{
  "color_jitter": 0.2,
  "hidden_act": "star_relu",
  "depths": [3, 6, 6],
  "lr_schedule": "wsd",
  "decay_fraction": 0.4
}
Rows from block 8 of a small image classifier, named by matrix and row number. Rows with one number belong to one neuron. Each number is 200 + 20 x the weight over its row's rms, rounded and kept within 0 to 999. All counts start at 0.
After each neuron's rows are labels from the 100 images, of 14848, where the neuron reaches its highest value: "colour at peak" is the nearest of a few named colours to the mean colour under the peak; "strongest on" is what is common among them. Only what is clearly more common there than usual is listed. The data: telescope images of galaxies (Galaxy Zoo DECaLS). In brackets: how many of the 100, against the usual share in percent.
# fc1: MLP up (model.blocks.8.mlp.fc1.weight, 768x128), inputs 0-127
# fc2: MLP down (model.blocks.8.mlp.fc2.weight, 128x768, transposed), outputs 0-127

fc1.439,235,203,197,199,187,182,186,178,165,214,176,233,251,184,240,181,194,198,250,195,171,214,206,189,211,183,214,239,234,210,211,192,183,186,210,195,194,201,184,190,193,185,197,212,206,198,231,145,201,214,190,233,203,219,186,176,201,196,165,198,200,206,180,180,238,183,190,194,191,184,167,203,213,206,218,196,194,167,226,191,209,237,188,187,221,191,216,207,201,180,182,229,231,214,172,179,204,178,219,195,208,215,206,175,174,238,200,177,212,211,175,189,200,194,200,230,213,191,236,214,171,220,222,191,230,199,190,216
fc2.439,237,185,216,181,182,161,191,222,156,214,174,206,198,203,180,217,189,192,218,215,206,209,179,210,222,211,210,207,203,192,197,190,225,232,215,178,223,214,200,143,240,211,206,207,206,213,211,221,161,219,172,208,231,179,216,166,192,192,210,188,224,173,212,217,236,201,166,214,161,200,181,180,187,189,211,206,175,158,183,175,175,191,230,197,202,195,205,202,204,199,226,228,180,179,216,183,190,156,250,198,195,218,203,191,216,215,185,191,202,210,188,204,196,174,206,180,243,217,219,197,185,223,214,194,191,205,206,219
colour at peak: brown (71 vs 12.5)
strongest on: roundness: cigar-shaped (32 vs 8.1)

fc1.45,227,195,203,176,203,195,171,194,214,191,207,210,254,186,218,205,216,211,200,230,198,198,197,175,198,186,204,214,215,198,183,183,186,204,167,226,204,199,200,194,213,196,195,210,206,182,182,188,181,201,174,200,187,238,204,191,192,208,194,147,202,233,194,193,210,188,197,181,210,189,222,223,249,226,198,247,225,169,208,199,220,215,209,205,188,205,159,207,216,199,180,169,206,216,172,173,216,161,233,217,213,228,215,181,213,189,205,155,202,197,166,195,238,204,179,220,211,220,221,200,192,194,221,212,183,191,262,180
fc2.45,169,186,174,188,210,210,250,204,192,233,191,194,206,202,200,185,211,166,204,226,199,205,199,197,214,217,215,192,191,208,231,194,241,193,219,192,217,190,213,238,205,193,210,234,187,185,211,220,193,203,202,212,173,205,194,201,208,235,179,223,226,240,226,194,184,194,193,197,194,190,188,193,207,145,217,165,184,171,228,209,219,214,198,189,194,214,233,194,209,164,198,189,197,195,205,179,249,231,175,177,193,236,208,181,198,196,216,194,196,197,196,181,191,233,191,170,237,174,193,154,230,170,186,210,219,179,176,219
colour at peak: grey (86 vs 6.1)
strongest on: spiral arms: yes (83 vs 18.8); bar: no (74 vs 12.9); spiral winding: tight (61 vs 6.8)

fc1.526,231,175,186,214,228,193,183,205,223,221,175,201,221,211,224,176,207,219,200,213,215,225,194,191,237,186,220,200,217,220,225,191,212,204,177,210,193,163,153,175,178,204,193,203,219,180,257,173,178,202,191,209,174,203,203,224,182,159,197,173,209,189,228,225,189,205,201,190,192,154,202,206,200,183,231,238,189,176,216,214,213,189,209,210,221,211,229,206,236,209,205,213,198,207,209,180,178,223,200,163,212,200,219,155,206,199,208,182,207,194,183,204,180,178,218,213,189,202,158,176,207,174,200,228,219,219,169,216
fc2.526,182,216,187,184,191,179,238,168,214,219,168,210,181,205,209,211,205,176,242,189,202,227,206,229,143,214,193,194,219,205,199,219,217,231,194,164,192,228,193,211,215,161,233,179,213,211,201,214,158,198,211,175,217,230,177,205,246,196,188,207,218,192,198,209,189,243,163,187,194,199,221,185,187,206,181,192,194,193,179,204,189,192,215,160,180,196,227,198,213,187,220,188,176,200,205,209,251,202,164,190,222,220,204,190,196,199,212,228,206,186,187,200,178,210,200,167,221,175,229,189,212,202,171,221,191,213,185,190
colour at peak: brown (61 vs 12.5); grey (32 vs 6.1)
strongest on: edge-on disk: no (53 vs 24.7); spiral arms: yes (49 vs 18.8); spiral winding: loose (26 vs 2.3)

fc1.123,208,175,211,187,158,186,179,188,190,208,222,215,229,200,206,149,185,185,197,193,177,176,182,188,178,222,175,215,180,196,206,167,190,169,171,231,232,209,240,162,198,212,189,212,192,230,221,189,208,214,186,236,176,170,192,181,179,174,186,197,213,178,171,223,177,200,235,224,199,191,201,187,199,232,193,172,190,208,192,188,186,221,187,177,216,186,192,197,210,186,207,161,178,209,195,226,195,184,189,204,183,230,164,185,186,199,219,167,162,226,213,196,183,196,175,231,200,184,192,210,196,210,192,203,231,215,235,215
fc2.123,210,201,181,196,200,202,206,248,163,215,229,178,211,190,166,198,224,196,216,198,186,204,173,192,197,179,209,196,201,227,207,190,199,181,189,213,191,197,189,83,184,201,197,186,218,204,202,217,203,202,192,199,164,199,186,176,219,202,199,206,211,216,208,178,180,188,204,181,189,212,228,197,235,208,211,211,185,189,226,202,211,225,196,195,182,207,204,195,203,176,214,199,195,180,211,191,203,186,221,205,188,214,219,262,235,158,196,185,196,209,189,176,200,242,196,200,200,216,194,232,206,184,238,215,214,194,209,200
colour at peak: grey (63 vs 6.1)
strongest on: shape: featured or disk (80 vs 30.5); edge-on disk: no (64 vs 24.7); spiral arms: yes (44 vs 18.8)

fc1.697,192,194,182,204,180,160,204,193,214,210,210,169,215,202,221,186,184,205,218,193,168,234,200,199,202,190,198,205,216,198,213,209,186,208,207,200,226,215,152,186,212,214,206,206,193,210,197,170,204,180,217,230,193,228,212,211,230,214,190,177,189,203,224,176,180,191,147,215,177,178,180,207,201,218,201,201,192,200,246,230,183,249,197,194,214,224,210,196,206,176,202,225,206,199,197,181,202,212,189,203,224,209,203,173,126,230,196,175,178,219,190,168,168,182,179,208,196,202,188,145,180,190,212,241,213,202,193,212
fc2.697,182,209,197,181,209,195,264,199,182,239,193,218,163,221,230,212,185,210,205,205,199,234,200,260,178,186,184,177,228,220,205,192,218,226,219,170,198,207,188,211,205,183,217,179,204,174,205,233,152,217,190,196,210,226,205,170,256,178,183,192,234,178,214,207,222,237,190,194,186,196,204,175,175,206,204,196,192,176,184,192,207,198,227,165,187,195,243,183,204,165,217,189,186,207,211,208,229,191,184,204,198,185,186,206,202,186,206,193,200,211,209,184,181,205,187,177,239,186,210,213,208,197,181,216,204,217,212,211
colour at peak: brown (60 vs 12.5)
strongest on: spiral arms: yes (39 vs 18.8); bulge size: small (26 vs 7.2)

fc1.196,225,187,164,189,172,210,189,200,175,225,197,195,236,213,183,187,209,199,223,199,211,217,175,197,168,212,200,195,213,194,221,200,179,240,220,195,209,152,179,183,193,225,214,201,204,180,158,199,208,220,219,199,209,192,191,210,198,181,188,185,184,208,197,216,223,170,182,218,188,197,163,190,183,199,221,196,186,182,231,202,185,192,211,181,251,215,196,160,206,165,182,245,182,183,201,181,186,200,216,214,214,196,171,172,193,193,210,194,190,192,197,179,149,169,226,226,194,205,221,252,190,200,224,221,227,187,222,219
fc2.196,209,182,247,188,222,180,245,219,197,216,170,181,197,209,219,229,220,207,199,222,180,213,194,199,191,180,217,175,221,183,188,207,185,195,203,167,212,226,227,208,216,168,183,202,172,200,245,227,192,192,167,209,205,210,153,174,201,204,218,218,184,194,202,194,228,201,201,193,170,192,177,190,183,189,170,190,162,221,239,197,187,233,178,230,192,197,224,247,198,178,182,211,176,189,194,173,212,181,177,180,222,225,221,222,192,180,216,190,212,203,199,216,182,207,187,218,226,179,215,193,188,185,233,207,180,226,217,205
colour at peak: brown (70 vs 12.5)
strongest on: roundness: cigar-shaped (47 vs 8.1)

fc1.46,222,200,212,232,211,186,185,198,191,209,192,202,209,184,186,223,203,182,191,223,221,172,197,217,201,207,200,189,219,229,227,201,205,198,201,169,200,211,155,163,194,218,222,231,215,160,248,193,212,177,202,222,208,199,212,232,220,217,221,206,212,187,161,162,159,184,191,186,186,186,180,209,183,188,183,169,197,201,191,188,227,217,181,203,206,230,161,171,210,228,206,196,197,200,203,220,210,133,227,216,200,183,207,168,213,182,168,196,181,176,189,200,193,230,209,164,220,205,169,180,199,207,210,208,207,221,184,189
fc2.46,218,200,200,202,171,184,220,272,192,184,200,171,222,218,204,181,231,210,202,209,194,218,200,168,212,199,203,203,185,166,175,178,190,171,191,213,166,193,205,240,179,209,172,207,175,225,169,155,188,206,223,208,224,200,193,161,199,209,176,221,192,152,211,220,211,169,208,191,230,207,208,183,223,226,208,188,184,164,217,216,185,217,207,200,211,196,218,229,212,204,195,194,196,208,218,177,211,226,206,210,177,203,187,218,206,206,178,196,217,210,223,217,178,168,229,211,170,188,222,201,175,209,184,160,213,180,213,190
colour at peak: pink (47 vs 0.2); grey (32 vs 6.1)
strongest on: roundness: in between (61 vs 33.9)

fc1.203,240,211,176,175,207,190,214,210,207,206,224,158,226,191,226,198,164,208,226,190,191,228,197,186,180,208,209,215,230,178,200,215,192,219,173,219,203,204,203,180,176,209,210,226,177,241,165,198,203,209,215,187,190,217,214,249,238,197,220,200,210,179,206,196,207,195,156,196,199,183,211,166,206,190,226,184,200,199,226,161,180,225,183,175,201,207,205,181,220,171,183,189,207,186,210,177,186,201,201,217,200,193,167,203,180,189,221,182,190,225,201,167,169,199,178,188,189,199,174,152,171,217,208,251,215,202,203,186
fc2.203,152,201,170,174,198,201,229,159,194,233,171,196,171,217,226,219,187,220,213,206,201,224,224,237,180,209,191,185,206,207,216,216,216,214,200,170,192,202,207,212,202,181,232,198,190,191,204,217,167,211,203,173,209,231,180,206,277,210,207,204,254,190,218,193,181,208,172,199,183,216,204,192,162,178,158,202,172,172,173,193,184,193,201,169,195,193,245,200,218,206,195,202,177,196,215,195,216,175,186,206,206,204,192,195,200,205,219,211,212,206,204,206,179,232,180,216,216,201,218,167,212,188,178,202,183,221,210,204
colour at peak: brown (49 vs 12.5)
strongest on: roundness: cigar-shaped (39 vs 8.1)

fc1.365,200,213,189,214,180,199,182,191,243,155,189,220,232,212,229,191,210,197,207,231,201,218,168,224,191,243,208,237,178,173,214,195,183,252,181,167,243,187,166,181,186,180,218,190,209,209,190,212,219,199,230,198,200,221,199,210,200,193,206,213,214,190,196,195,221,204,217,196,232,204,184,231,230,162,207,208,169,201,235,213,206,189,212,200,224,221,168,197,174,195,229,206,210,208,183,203,204,179,211,195,200,225,200,201,199,195,228,184,241,156,210,187,214,186,187,195,179,200,205,185,196,175,213,169,227,197,174,234
fc2.365,176,214,190,209,202,177,248,201,170,246,196,213,196,196,201,201,214,194,217,163,238,175,184,183,208,178,227,198,235,214,187,214,216,176,226,196,181,200,214,195,182,208,207,224,233,222,195,220,177,214,201,208,211,188,182,188,240,154,192,186,235,201,208,202,202,190,241,213,187,199,183,169,173,187,226,186,227,199,172,201,186,194,225,183,214,184,245,184,224,212,205,176,188,206,207,173,205,192,245,197,202,139,186,227,206,194,185,195,191,199,194,223,186,193,211,218,223,189,203,220,211,224,196,221,193,214,220,228
colour at peak: brown (50 vs 12.5); grey (49 vs 6.1)
strongest on: roundness: cigar-shaped (39 vs 8.1); edge-on disk: yes (26 vs 5.2)

fc1.254,228,212,203,231,220,182,218,177,178,218,203,200,238,208,235,208,186,202,194,183,214,171,228,191,240,214,215,180,188,220,214,229,183,167,199,224,213,186,212,204,215,202,209,217,236,222,204,236,206,212,161,191,207,202,155,215,159,180,208,207,205,211,194,190,173,218,175,219,199,230,189,209,234,220,201,181,194,236,223,203,195,180,164,204,208,195,184,183,214,188,179,184,189,174,204,192,202,210,216,229,198,193,190,168,192,213,199,206,151,218,212,223,209,200,193,188,209,180,172,205,202,171,257,212,240,205,181,197
fc2.254,177,200,146,218,174,198,219,249,206,217,172,181,187,208,200,212,242,178,219,180,191,209,184,220,179,218,177,176,187,210,192,166,218,187,172,173,189,205,179,200,198,186,203,218,216,203,225,194,214,196,245,195,203,211,199,179,274,214,163,215,225,188,201,181,233,186,174,172,192,183,223,198,196,195,200,207,194,189,201,222,183,218,208,168,191,195,219,206,206,177,200,202,177,207,205,211,194,187,179,219,186,212,197,245,196,176,201,216,217,211,194,184,162,197,183,198,204,207,199,181,195,217,159,242,201,224,185,190
colour at peak: pink (73 vs 0.2)
strongest on: roundness: in between (63 vs 33.9)

fc1.13,221,195,185,182,208,165,189,206,203,185,219,196,188,161,192,202,217,213,230,196,201,211,192,211,164,213,210,199,226,176,234,181,204,223,208,203,223,174,227,199,244,215,198,207,181,217,206,174,222,227,205,166,174,171,176,227,178,181,213,194,235,229,204,224,193,180,198,187,197,164,224,197,220,173,219,208,185,198,192,202,211,161,183,210,247,208,200,190,206,195,222,197,211,193,214,210,225,188,157,184,187,200,201,176,244,202,220,182,181,159,201,211,192,180,209,185,215,204,183,220,175,181,242,225,229,234,190,202
fc2.13,152,205,192,166,213,205,220,133,184,228,183,203,180,200,233,230,207,211,190,209,192,197,198,221,192,187,184,192,220,221,189,236,231,202,195,171,169,239,190,249,184,162,195,211,211,210,211,235,174,187,206,205,218,218,182,189,231,232,211,177,208,178,206,199,198,235,198,204,223,207,173,188,165,201,191,213,209,207,176,221,185,221,208,194,188,205,253,209,201,213,207,209,169,202,193,195,218,174,198,199,225,215,203,184,186,178,176,209,222,198,195,177,179,218,195,203,215,189,227,183,208,195,161,187,184,197,185,211
colour at peak: brown (46 vs 12.5); grey (45 vs 6.1)
strongest on: shape: featured or disk (72 vs 30.5); edge-on disk: no (68 vs 24.7); spiral arms: yes (61 vs 18.8)