Rows from block 2 of a small image classifier, named by matrix and row number. Rows with one number belong to one neuron. Each number is 50 + 12 x the weight over its row's rms, rounded and kept within 0 to 99. All counts start at 0.
After each neuron's rows are labels from the 100 images, of 14848, where the neuron reaches its highest value: "top examples" is what is common among them. Only what is clearly more common there than usual is listed. The data: telescope images of galaxies (Galaxy Zoo DECaLS). In brackets: how many of the 100.
# fc1: MLP up (model.blocks.2.mlp.fc1.weight, 384x64), inputs 0-63
# fc2: MLP down (model.blocks.2.mlp.fc2.weight, 64x384, transposed), outputs 0-63

fc1.309:61 57 44 58 58 43 40 38 50 47 61 48 48 15 62 43 54 39 59 46 56 64 61 42 60 31 54 51 42 67 77 58 33 30 51 57 56 55 26 57 50 43 36 64 35 74 33 41 50 39 31 55 66 38 48 39 51 45 49 69 45 48 34 48
fc2.309:42 52 35 46 56 53 54 57 53 56 59 45 49 62 45 69 43 50 37 44 70 36 51 55 32 39 53 48 45 52 38 52 60 55 69 56 55 48 94 45 46 38 77 55 50 46 59 41 47 50 72 48 73 63 35 48 52 78 36 43 49 58 68 41
top examples: shape: featured or disk (91); edge-on disk: no (90); spiral arms: yes (82)

fc1.243:63 39 49 52 41 47 56 70 51 36 36 46 46 69 71 41 49 50 53 50 60 50 12 57 67 66 57 47 59 52 45 41 67 61 44 67 42 61 46 47 65 46 69 52 48 57 46 38 57 65 59 45 58 34 43 54 78 34 56 24 59 49 54 67
fc2.243:58 39 57 57 48 44 29 34 52 72 59 51 50 56 40 59 34 50 37 39 56 44 70 41 48 52 22 40 50 42 47 66 38 71 54 47 52 45 70 53 32 55 35 53 43 17 51 47 21 44 66 46 40 28 58 47 45 46 51 51 44 72 51 54
top examples: roundness: cigar-shaped (26)

fc1.182:59 58 66 46 43 56 54 33 67 54 26 49 59 49 64 24 45 39 43 70 70 49 48 54 66 57 47 65 69 52 44 63 51 64 37 37 46 66 36 59 51 41 51 23 67 51 53 55 47 71 47 35 47 69 65 40 71 47 34 48 43 39 51 54
fc2.182:46 63 57 52 68 37 40 68 61 44 49 28 52 50 48 46 62 47 62 61 59 20 54 49 51 55 56 32 50 52 68 52 51 30 69 41 56 52 79 30 34 65 41 36 55 40 65 57 64 46 51 39 40 24 37 49 43 48 54 56 60 64 65 51
top examples: roundness: in between (70)

fc1.136:28 51 45 69 72 40 37 59 39 24 46 49 35 41 57 64 38 53 36 64 44 27 50 52 46 19 57 68 51 50 57 49 22 51 56 51 57 43 59 56 44 40 45 48 58 42 46 38 50 59 55 44 68 36 41 42 39 42 51 50 26 56 33 33
fc2.136:40 56 57 68 61 54 70 50 42 48 61 36 60 44 46 36 59 69 65 47 43 70 39 35 48 60 74 30 61 60 41 47 56 38 36 54 42 64 32 54 38 46 59 51 24 40 54 53 59 49 57 73 17 30 54 56 56 49 52 61 62 47 50 52
top examples: bar: no (31)

fc1.272:58 35 50 41 65 46 57 55 67 26 53 49 49 58 68 39 36 40 50 35 41 27 56 52 46 39 54 51 44 39 23 43 55 47 67 69 29 43 62 71 58 59 69 47 46 36 56 31 49 40 56 74 42 48 47 58 33 67 60 34 42 54 45 49
fc2.272:28 72 35 47 51 56 57 48 57 44 54 61 51 63 43 30 58 46 52 39 43 69 28 36 43 57 60 36 64 58 60 46 49 64 43 44 57 41 65 48 51 63 44 30 62 41 36 52 66 58 53 38 36 33 46 35 37 30 53 29 51 48 44 18
top examples: roundness: cigar-shaped (39); edge-on disk: yes (32)

fc1.308:51 33 52 55 57 75 56 30 52 47 51 48 54 73 49 36 56 52 58 68 62 57 36 49 59 53 42 25 39 38 62 67 49 35 54 42 24 43 43 70 42 51 25 35 42 72 38 65 61 58 49 44 45 51 55 52 54 58 32 47 65 45 58 30
fc2.308:43 53 52 40 47 35 35 52 13 44 43 41 38 25 55 65 45 40 29 48 53 39 44 50 43 43 68 53 48 39 38 50 19 69 50 51 59 52 60 31 48 41 41 52 63 43 45 55 45 39 50 38 60 74 40 56 28 44 49 32 39 57 42 39
top examples: roundness: round (41)

fc1.211:53 47 47 51 37 46 19 62 41 61 58 54 49 56 36 61 57 46 63 57 55 71 60 62 27 61 29 57 76 46 67 29 54 50 40 63 70 50 44 58 50 54 47 47 63 46 45 74 50 46 43 60 39 54 41 68 25 31 47 62 60 49 39 48
fc2.211:70 56 59 33 60 53 56 51 34 35 57 50 36 52 36 33 55 45 32 39 37 24 24 44 52 54 57 43 55 57 37 66 37 47 53 39 37 55 46 49 51 27 55 45 37 45 55 26 55 51 32 45 52 20 63 44 64 52 51 36 34 47 66 56
top examples: roundness: round (43)

fc1.149:69 37 55 54 60 58 61 74 55 46 56 57 52 55 76 39 56 54 44 60 44 30 46 72 59 35 30 68 65 47 42 36 46 45 33 23 53 31 64 64 53 52 30 47 49 53 30 55 37 58 76 43 42 52 51 53 54 38 37 59 44 46 51 51
fc2.149:31 54 67 53 64 51 27 50 67 46 43 56 50 41 38 68 49 44 37 44 47 45 59 43 42 81 43 48 34 47 60 60 43 31 60 76 44 45 57 34 43 65 41 47 64 17 55 45 58 42 41 55 39 72 60 51 49 67 62 62 57 55 52 43
top examples: roundness: round (54)

fc1.313:46 76 64 51 67 63 49 53 70 43 43 53 40 37 53 43 53 30 53 49 65 59 40 43 40 37 61 73 70 49 62 26 43 60 50 57 64 57 38 32 23 50 49 34 44 46 58 42 56 51 47 34 44 49 69 27 66 46 59 51 35 46 53 66
fc2.313:61 33 56 69 47 44 73 53 43 34 60 32 62 61 74 41 51 47 53 49 41 17 48 42 53 56 45 34 62 58 54 67 61 41 59 52 51 48 67 64 47 51 70 57 49 56 51 62 48 60 65 46 47 32 47 49 44 53 59 51 51 47 92 45
top examples: roundness: in between (70)

fc1.214:63 48 67 38 63 43 60 41 72 59 35 62 38 58 61 61 47 54 34 33 61 70 30 43 46 56 40 45 49 49 35 43 29 53 48 71 44 39 44 41 56 63 61 53 61 41 44 31 79 58 32 35 47 35 56 55 68 48 72 56 55 51 50 62
fc2.214:52 22 57 74 44 52 59 49 54 55 65 45 40 49 54 45 52 68 45 60 31 39 64 43 43 62 34 40 52 48 63 41 57 70 47 47 67 72 42 68 55 53 32 53 64 54 58 35 46 52 74 53 38 51 71 62 42 26 58 52 58 53 74 51
top examples: roundness: cigar-shaped (53); edge-on disk: yes (29)

fc1.177:57 41 59 27 36 41 65 46 24 54 55 51 47 60 50 58 49 46 63 29 49 41 42 57 53 46 53 51 50 55 69 59 71 41 39 60 30 73 35 53 72 30 71 58 46 63 44 49 51 51 46 53 65 27 38 57 80 54 45 39 50 52 37 53
fc2.177:49 26 64 49 43 59 51 31 68 38 31 51 38 44 42 35 69 43 36 50 53 69 49 27 42 39 59 51 57 63 44 34 22 54 37 54 70 45 42 53 36 56 63 31 46 50 52 45 32 53 62 38 54 43 36 37 35 34 58 41 49 50 67 47
top examples: shape: featured or disk (66); edge-on disk: no (62); spiral arms: yes (52)

fc1.68:47 54 57 32 26 54 50 66 69 68 42 52 54 42 43 56 45 47 64 49 60 28 50 62 80 63 53 57 33 59 37 63 39 67 53 41 47 44 64 57 57 63 60 57 60 32 43 49 59 55 63 57 63 35 43 44 66 56 72 51 46 19 55 58
fc2.68:37 50 38 42 53 60 46 40 37 47 37 33 63 34 51 54 53 45 54 45 41 85 47 36 62 43 59 60 49 30 46 43 59 15 49 42 50 48 22 32 55 42 57 52 49 61 53 47 47 64 50 46 55 83 44 55 31 48 44 36 53 40 35 54
top examples: merging: merger (35)

fc1.46:56 58 53 53 52 37 59 43 54 72 64 50 36 53 64 64 52 47 49 37 68 40 54 69 72 56 57 56 50 59 52 40 59 63 55 32 30 59 45 40 58 38 27 51 49 55 18 56 63 45 48 46 49 43 23 41 64 66 49 75 42 53 50 29
fc2.46:54 22 30 37 46 70 51 61 56 54 43 45 48 37 37 49 56 42 50 54 62 74 43 39 41 51 60 35 45 42 52 52 45 21 49 56 56 46 47 35 37 47 49 40 53 44 58 47 25 77 58 89 53 60 66 48 45 39 59 48 51 42 47 44
top examples: shape: featured or disk (74); edge-on disk: no (73); spiral arms: yes (54)

fc1.262:63 67 50 38 38 53 52 60 51 56 41 48 43 51 34 43 32 55 42 42 61 49 65 52 59 49 55 53 53 64 57 65 45 50 53 34 46 49 42 70 55 65 62 69 46 24 41 53 75 52 55 78 50 46 26 36 52 49 68 34 41 17 58 43
fc2.262:59 36 50 53 58 53 67 38 42 44 45 36 61 35 46 58 45 54 36 45 41 73 29 54 54 46 48 35 49 45 49 37 62 20 50 46 43 52 21 33 56 26 39 39 49 71 58 61 48 56 41 33 32 55 51 67 37 31 50 34 50 35 43 51
top examples: merging: merger (25)

fc1.63:38 66 43 61 51 45 42 58 74 61 52 51 73 60 55 58 56 48 34 49 42 32 56 50 59 46 58 45 47 27 59 67 43 52 46 65 47 66 55 18 60 57 42 60 60 43 39 58 66 21 30 41 43 33 46 63 62 46 50 48 47 30 64 63
fc2.63:36 32 70 60 38 58 31 60 24 50 45 54 40 35 45 47 61 50 59 51 64 70 72 34 66 47 53 62 57 62 42 60 38 28 27 44 38 52 48 39 45 48 58 54 36 69 49 65 26 51 46 69 48 29 39 53 53 41 41 50 51 41 50 58
top examples: roundness: round (49)

fc1.96:53 42 51 40 25 49 54 40 41 40 56 56 36 46 70 74 53 60 33 46 29 46 32 61 48 77 50 53 49 52 57 37 44 46 43 63 38 51 20 38 68 49 60 53 59 52 41 38 70 51 32 58 72 28 41 52 62 39 55 53 47 52 40 61
fc2.96:55 34 53 54 59 55 54 44 74 69 33 70 38 47 35 62 56 58 58 42 47 78 50 46 49 32 39 41 65 46 43 47 49 72 47 49 64 47 54 61 51 53 48 58 46 61 35 53 48 59 81 50 31 63 74 68 53 33 71 38 38 51 46 50
top examples: shape: featured or disk (68); edge-on disk: yes (55)

fc1.188:64 39 49 60 36 46 33 54 71 58 40 56 47 47 54 48 50 47 39 37 59 34 46 39 48 35 64 60 34 47 41 44 67 29 33 51 43 49 17 75 63 46 29 40 63 57 45 54 31 54 33 45 58 62 47 61 45 51 56 44 49 64 41 22
fc2.188:54 40 52 59 57 68 89 56 35 27 59 46 42 45 48 60 34 57 61 59 36 73 51 47 45 63 69 45 66 48 46 60 37 59 49 49 41 44 63 35 45 44 56 61 43 39 55 42 57 53 64 43 31 27 79 43 50 52 41 64 51 65 55 40
top examples: bar: no (32)

fc1.104:55 58 51 57 55 53 56 53 15 35 44 44 40 49 50 43 65 52 18 45 37 52 52 67 20 47 37 39 48 53 79 57 44 55 50 69 62 41 58 49 49 63 26 51 53 56 61 47 44 48 51 52 46 39 34 38 50 33 34 52 39 26 50 50
fc2.104:55 87 59 37 49 41 49 43 62 27 55 46 33 36 46 55 39 57 83 49 44 47 69 43 71 60 65 52 54 45 22 42 43 26 44 33 47 45 49 61 51 41 68 55 46 52 53 48 51 37 44 45 60 51 59 62 53 49 57 50 56 61 37 65
top examples: roundness: round (46)

fc1.314:70 43 45 48 44 56 31 53 55 52 49 51 50 56 36 58 70 31 62 55 53 50 54 45 38 45 24 47 37 52 44 27 66 31 57 63 64 48 40 42 51 46 50 67 36 38 34 49 55 43 59 35 61 83 49 52 65 55 37 45 39 40 55 19
fc2.314:55 72 46 56 55 48 52 63 48 31 45 48 55 32 49 64 38 53 28 59 39 48 37 54 61 76 52 59 50 51 36 60 60 46 34 49 35 33 38 47 45 61 47 46 28 51 42 60 40 44 45 45 47 13 63 43 43 38 40 55 53 68 82 56
top examples: shape: featured or disk (70); edge-on disk: no (68); spiral arms: yes (50)

fc1.315:39 55 40 54 84 41 48 72 47 41 57 45 51 36 66 52 35 41 51 52 30 35 42 52 53 43 40 72 38 40 53 57 41 29 74 67 53 40 55 55 54 44 29 48 32 34 58 24 59 48 50 51 26 44 42 42 49 63 64 40 45 60 47 50
fc2.315:42 97 40 45 52 54 50 44 42 49 52 39 48 62 57 39 61 46 51 52 61 67 45 36 44 54 41 43 43 41 46 52 33 62 56 43 47 44 44 44 49 56 56 32 52 60 44 59 46 38 64 42 04 64 39 44 43 33 61 54 58 34 59 41
top examples: roundness: cigar-shaped (32); edge-on disk: yes (29)

fc1.105:54 32 62 28 31 60 66 34 18 34 34 34 60 52 47 34 36 55 63 49 43 44 30 60 57 48 37 45 68 35 59 36 66 37 46 41 50 55 50 55 42 31 57 50 51 61 63 48 47 61 52 39 59 49 58 46 66 73 42 51 51 40 41 32
fc2.105:23 49 39 63 33 47 40 60 60 57 34 66 56 55 49 25 63 43 35 51 43 41 56 57 51 45 40 75 63 51 27 35 34 62 41 41 38 52 59 63 52 60 44 47 61 52 39 59 51 64 44 45 42 30 42 57 31 24 36 48 53 49 71 50
top examples: roundness: round (47)

fc1.236:48 41 41 44 70 36 38 37 50 55 49 56 51 96 46 46 41 68 46 34 58 40 63 56 30 41 59 47 52 59 49 28 54 53 48 48 36 58 60 67 56 42 67 52 38 41 52 31 35 45 47 42 47 40 35 52 37 54 52 28 56 53 66 30
fc2.236:28 40 39 43 45 63 71 45 56 42 56 30 67 38 53 26 46 29 67 43 53 69 25 46 47 38 52 29 62 36 46 55 35 32 36 47 56 43 49 53 46 45 43 55 31 47 45 45 55 39 39 36 58 48 55 34 50 38 41 60 29 58 33 35
top examples: shape: featured or disk (92); edge-on disk: no (90); spiral arms: yes (84)